Weights of a small multi-label audio tagger.
Model: 4.86M parameters, log mel input, arch jasper, norm batchnorm, activation relu, depths [4, 8, 4], widths [96, 112, 144].
Training: 4500 steps, batches of 512.
Data: trained on read English sentences (LibriTTS-R), 15625 training examples, 147.5 epochs.
Rows from block 12 of a small multi-label audio tagger, named by matrix and row number. Rows with one number belong to one channel. Each number is 128 + 24 x the weight over its row's rms, rounded and kept within 0 to 255. All counts start at 0. Numbers have three digits each. After the name is the row's rms in percent of the matrix's.
After each channel's rows are labels from the 100 clips, of 14848, where the channel reaches its highest value: "responds to" is what is common among them. Only what is clearly more common there than usual is listed. The data: read English sentences (LibriTTS-R). In brackets: how many of the 100.
# convs0: first width-11 conv, stride 2 (model.blocks.12.convs.0.weight, 144x112x11, each kernel summed), inputs 0-55
# convs1: second width-11 conv (model.blocks.12.convs.1.weight, 144x144x11, transposed, each kernel summed), outputs 0-71

convs0.82 105:081137128130123143131129177136095109099136119116114089110072136160094158120103117136162107112165124106140129129151139103135113130083081140131129143106112112175125156160
convs1.82 099:115123121140133161114127161119125110148150139122157113110136121085112150165140141114096143103122083124121087136148129120124092140113136106105152129128111125079127057159130119120114099133138132125120146144094206103088
responds to: the word "as" (27)

convs0.132 109:119150169115146132135116121097125137086145124153118114123125100101134135121077097147124108066160076130142137137128130176134153146118136104127106133079152132143130103138
convs1.132 102:124094131147143154100183142151116116132126125153112138153096142208115149136163106138155143118115161147137129112146123131126164090095076153132113161140149118140137126119125121123117132083083081104164143118124120126170
responds to: the word "not" (54)

convs0.67 111:138110111112141136104132161143144117187094129138122110108133140157156145113115140172145085082147134161102132130147105104154150095123134064111121090082128111137148156140
convs1.67 098:151123113153165174123080112107123142115113130121099116099145124152115090157075116101166184177151113125092132150112128125120132171121144135132125151109107094127192120123092128160162104119124144140120185130109146123110
responds to: the word "as" (50)

convs0.24 097:129111106128092183107103149112133093137123157103144094109096091138130167113157091109143144159100104145095136108156162162115158169087074131097128136139170129135148106113
convs1.24 100:139147100148107136110130150111160102082131145134127144131090092109081109147123115138163110137129153151167134128123112090135120167091182097175106130118146130147115119146144151156151105144103125111161122096183155113138
responds to: the word "as" (44); the word "his" (35)

convs0.50 101:097149122111136129112122119157120159111091128113094117119132130098131178136147127148122148151129139131145095104150160129154118112107123086109148107129129119126140102120
convs1.50 095:099110100100141122106147131144125105131099132092120152141112138152141124163129113177112129101113086127125139158122132152128137069136143105143132130118127102123117121086170118133099104201137150104124097145101106144156
responds to: the word "his" (56)

convs0.113 093:148125129129130152170151129160105100069096058084137143160090122139119133154119110148154130119060093116098162104125133153132112118189184124151145151127122137124140102134
convs1.113 099:146123132161133154094140137132101117098102154140132130156148107137147091140135105095135130146180131113110134154131129132139092139178130120149104105102131107134092127144138170123159101143135116148133163097097108108130
responds to: the word "his" (32); the word "out" (27)

convs0.126 112:159148173135069169121139141143104117114146123096143160107125099139117156101112125130119158125140129128132119115133097105129109106138148118093146119130084119159127111083
convs1.126 099:112133092171184140113112118115107138103114157141191131135150145143131108147125128137138137133093129100126160105139134120107125153155138101131156171096125146148121138103167113107133102108137150118097085094099134127133
responds to: the word "now" (42)

convs0.25 105:105106093106188116145099150140100143186127085091137062100154090141121129150099134127101130123139144113156138118135139150135128122126122134166084117165117129115105146126
convs1.25 099:150117121190104098127139089160124128198118127102116121140125098120117119111132150155107124153115108111120120149155111090115107151137133138128146112107104108116150145098147121124092111127092085148155067129152137108119
responds to: the word "not" (53); the word "be" (48); the word "it" (40); the word "we" (25)

convs0.143 102:158121100135114113137111114181164154124098110154140157113138096111132180099128139115078104120185123159089122161116124140110100154091118118066122145126129076148120111103
convs1.143 100:121105105129103156136112156131131126176119206129085151133116107084147150124110133129136096155114149118112119179111112150183164136100119147136157101122113109128124136141136104146133149121137138129114137152140106165117
responds to: the word "not" (45); the word "it" (39); the word "is" (32); the word "no" (25)

convs0.18 099:151123146125124126151105124131184138129147119178120144110143130140112132150121113101158117145172115122159128117119120112128161080128121138092150137120101131160158124082
convs1.18 101:137098156137139144123103075085128148143112099109100096101120140113098142114141164105120118105111145107113146136104140123160084101132129124145111080147078158128135156138121147144117146180134127163108124151098153132122
responds to: the word "i" (42); the word "don't" (27)

convs0.57 104:120147121118057132088132129130128119145078169121109100138131120124120114140106121123096118170132152111128156122083157081118112175098154142161142099119136132117138142102
convs1.57 104:179118171167084119114162107146107145152093115115103156149141119145129082131112092082160118115086129183131170146085129094133111141116107148122091161163157161100138125109131097148115134124101142136115171149146136128122
responds to: the word "would" (43); the word "what" (25)

convs0.138 109:126098158142125136063099148085106114106107144116168154135108140126137120097115126145085126096152163077155132116178173099132134131139136141110120129079133165168155102144
convs1.138 099:160108117135107137146121138156130112133151136138132106114122129123128109156128182111108140160156107147117156148131186098116134141121135125115144161175134077152158105119113132117129109132138133117146143163148130118146
responds to: the word "man" (35); the word "down" (29)

convs0.72 102:085139117092126153119123151122147179151116143134142138140156155118106158104143145088108094152149109131124112130111128132160111157091137078124114042125122173098181122125
convs1.72 098:158165102170169154130144148183145124116152145123089145139112112083138151148128118126173137138083169099163103153106121177152124141133151118137137129186115097131168152116118152103115115116156131146132104105148139101129
responds to: the word "i" (60)

convs0.1 081:110115116135130122129093148151079133135130104136159134129158101134141113152110107120122154125098142117158175104143114144163119153134115122116141145158149092104183131109
convs1.1 103:157160130160138156160125158101128137098124107092128096130103164143115133121159139124135172102107114160120098093147141127092192103159132128126102128180146152171126134136123142113108138130127145128132098160140129176136
responds to: the word "would" (36); the word "they" (26)

convs0.23 090:130124130146106092148140112128122128119078130132123111141157098138129162146132126138127099113104161106114172128125089098142117102121133174101140106168134112150171092115
convs1.23 093:074153112170141140116149122154135161113122165106149125138139124166118143107144153125118126140127092162119119101141133167098146127111125144099132151133099070107124101107166091125127154138142124137101130126130104132137
responds to: the word "would" (34); the word "be" (31)

convs0.66 094:137168135138105124132163125130145090105131138115170128128099136106156161117106105118128105109112064088109146136074165150127170083103156142144120133140132111101169136106
convs1.66 098:142141096129125148183116107117100127171132150159111146139138098127113114125124148106150130128168105115137127163135108142127128114119167113141085131110183152095115075118125123099101147139088097146123122150159127099145
responds to: the word "his" (41); the word "what" (31)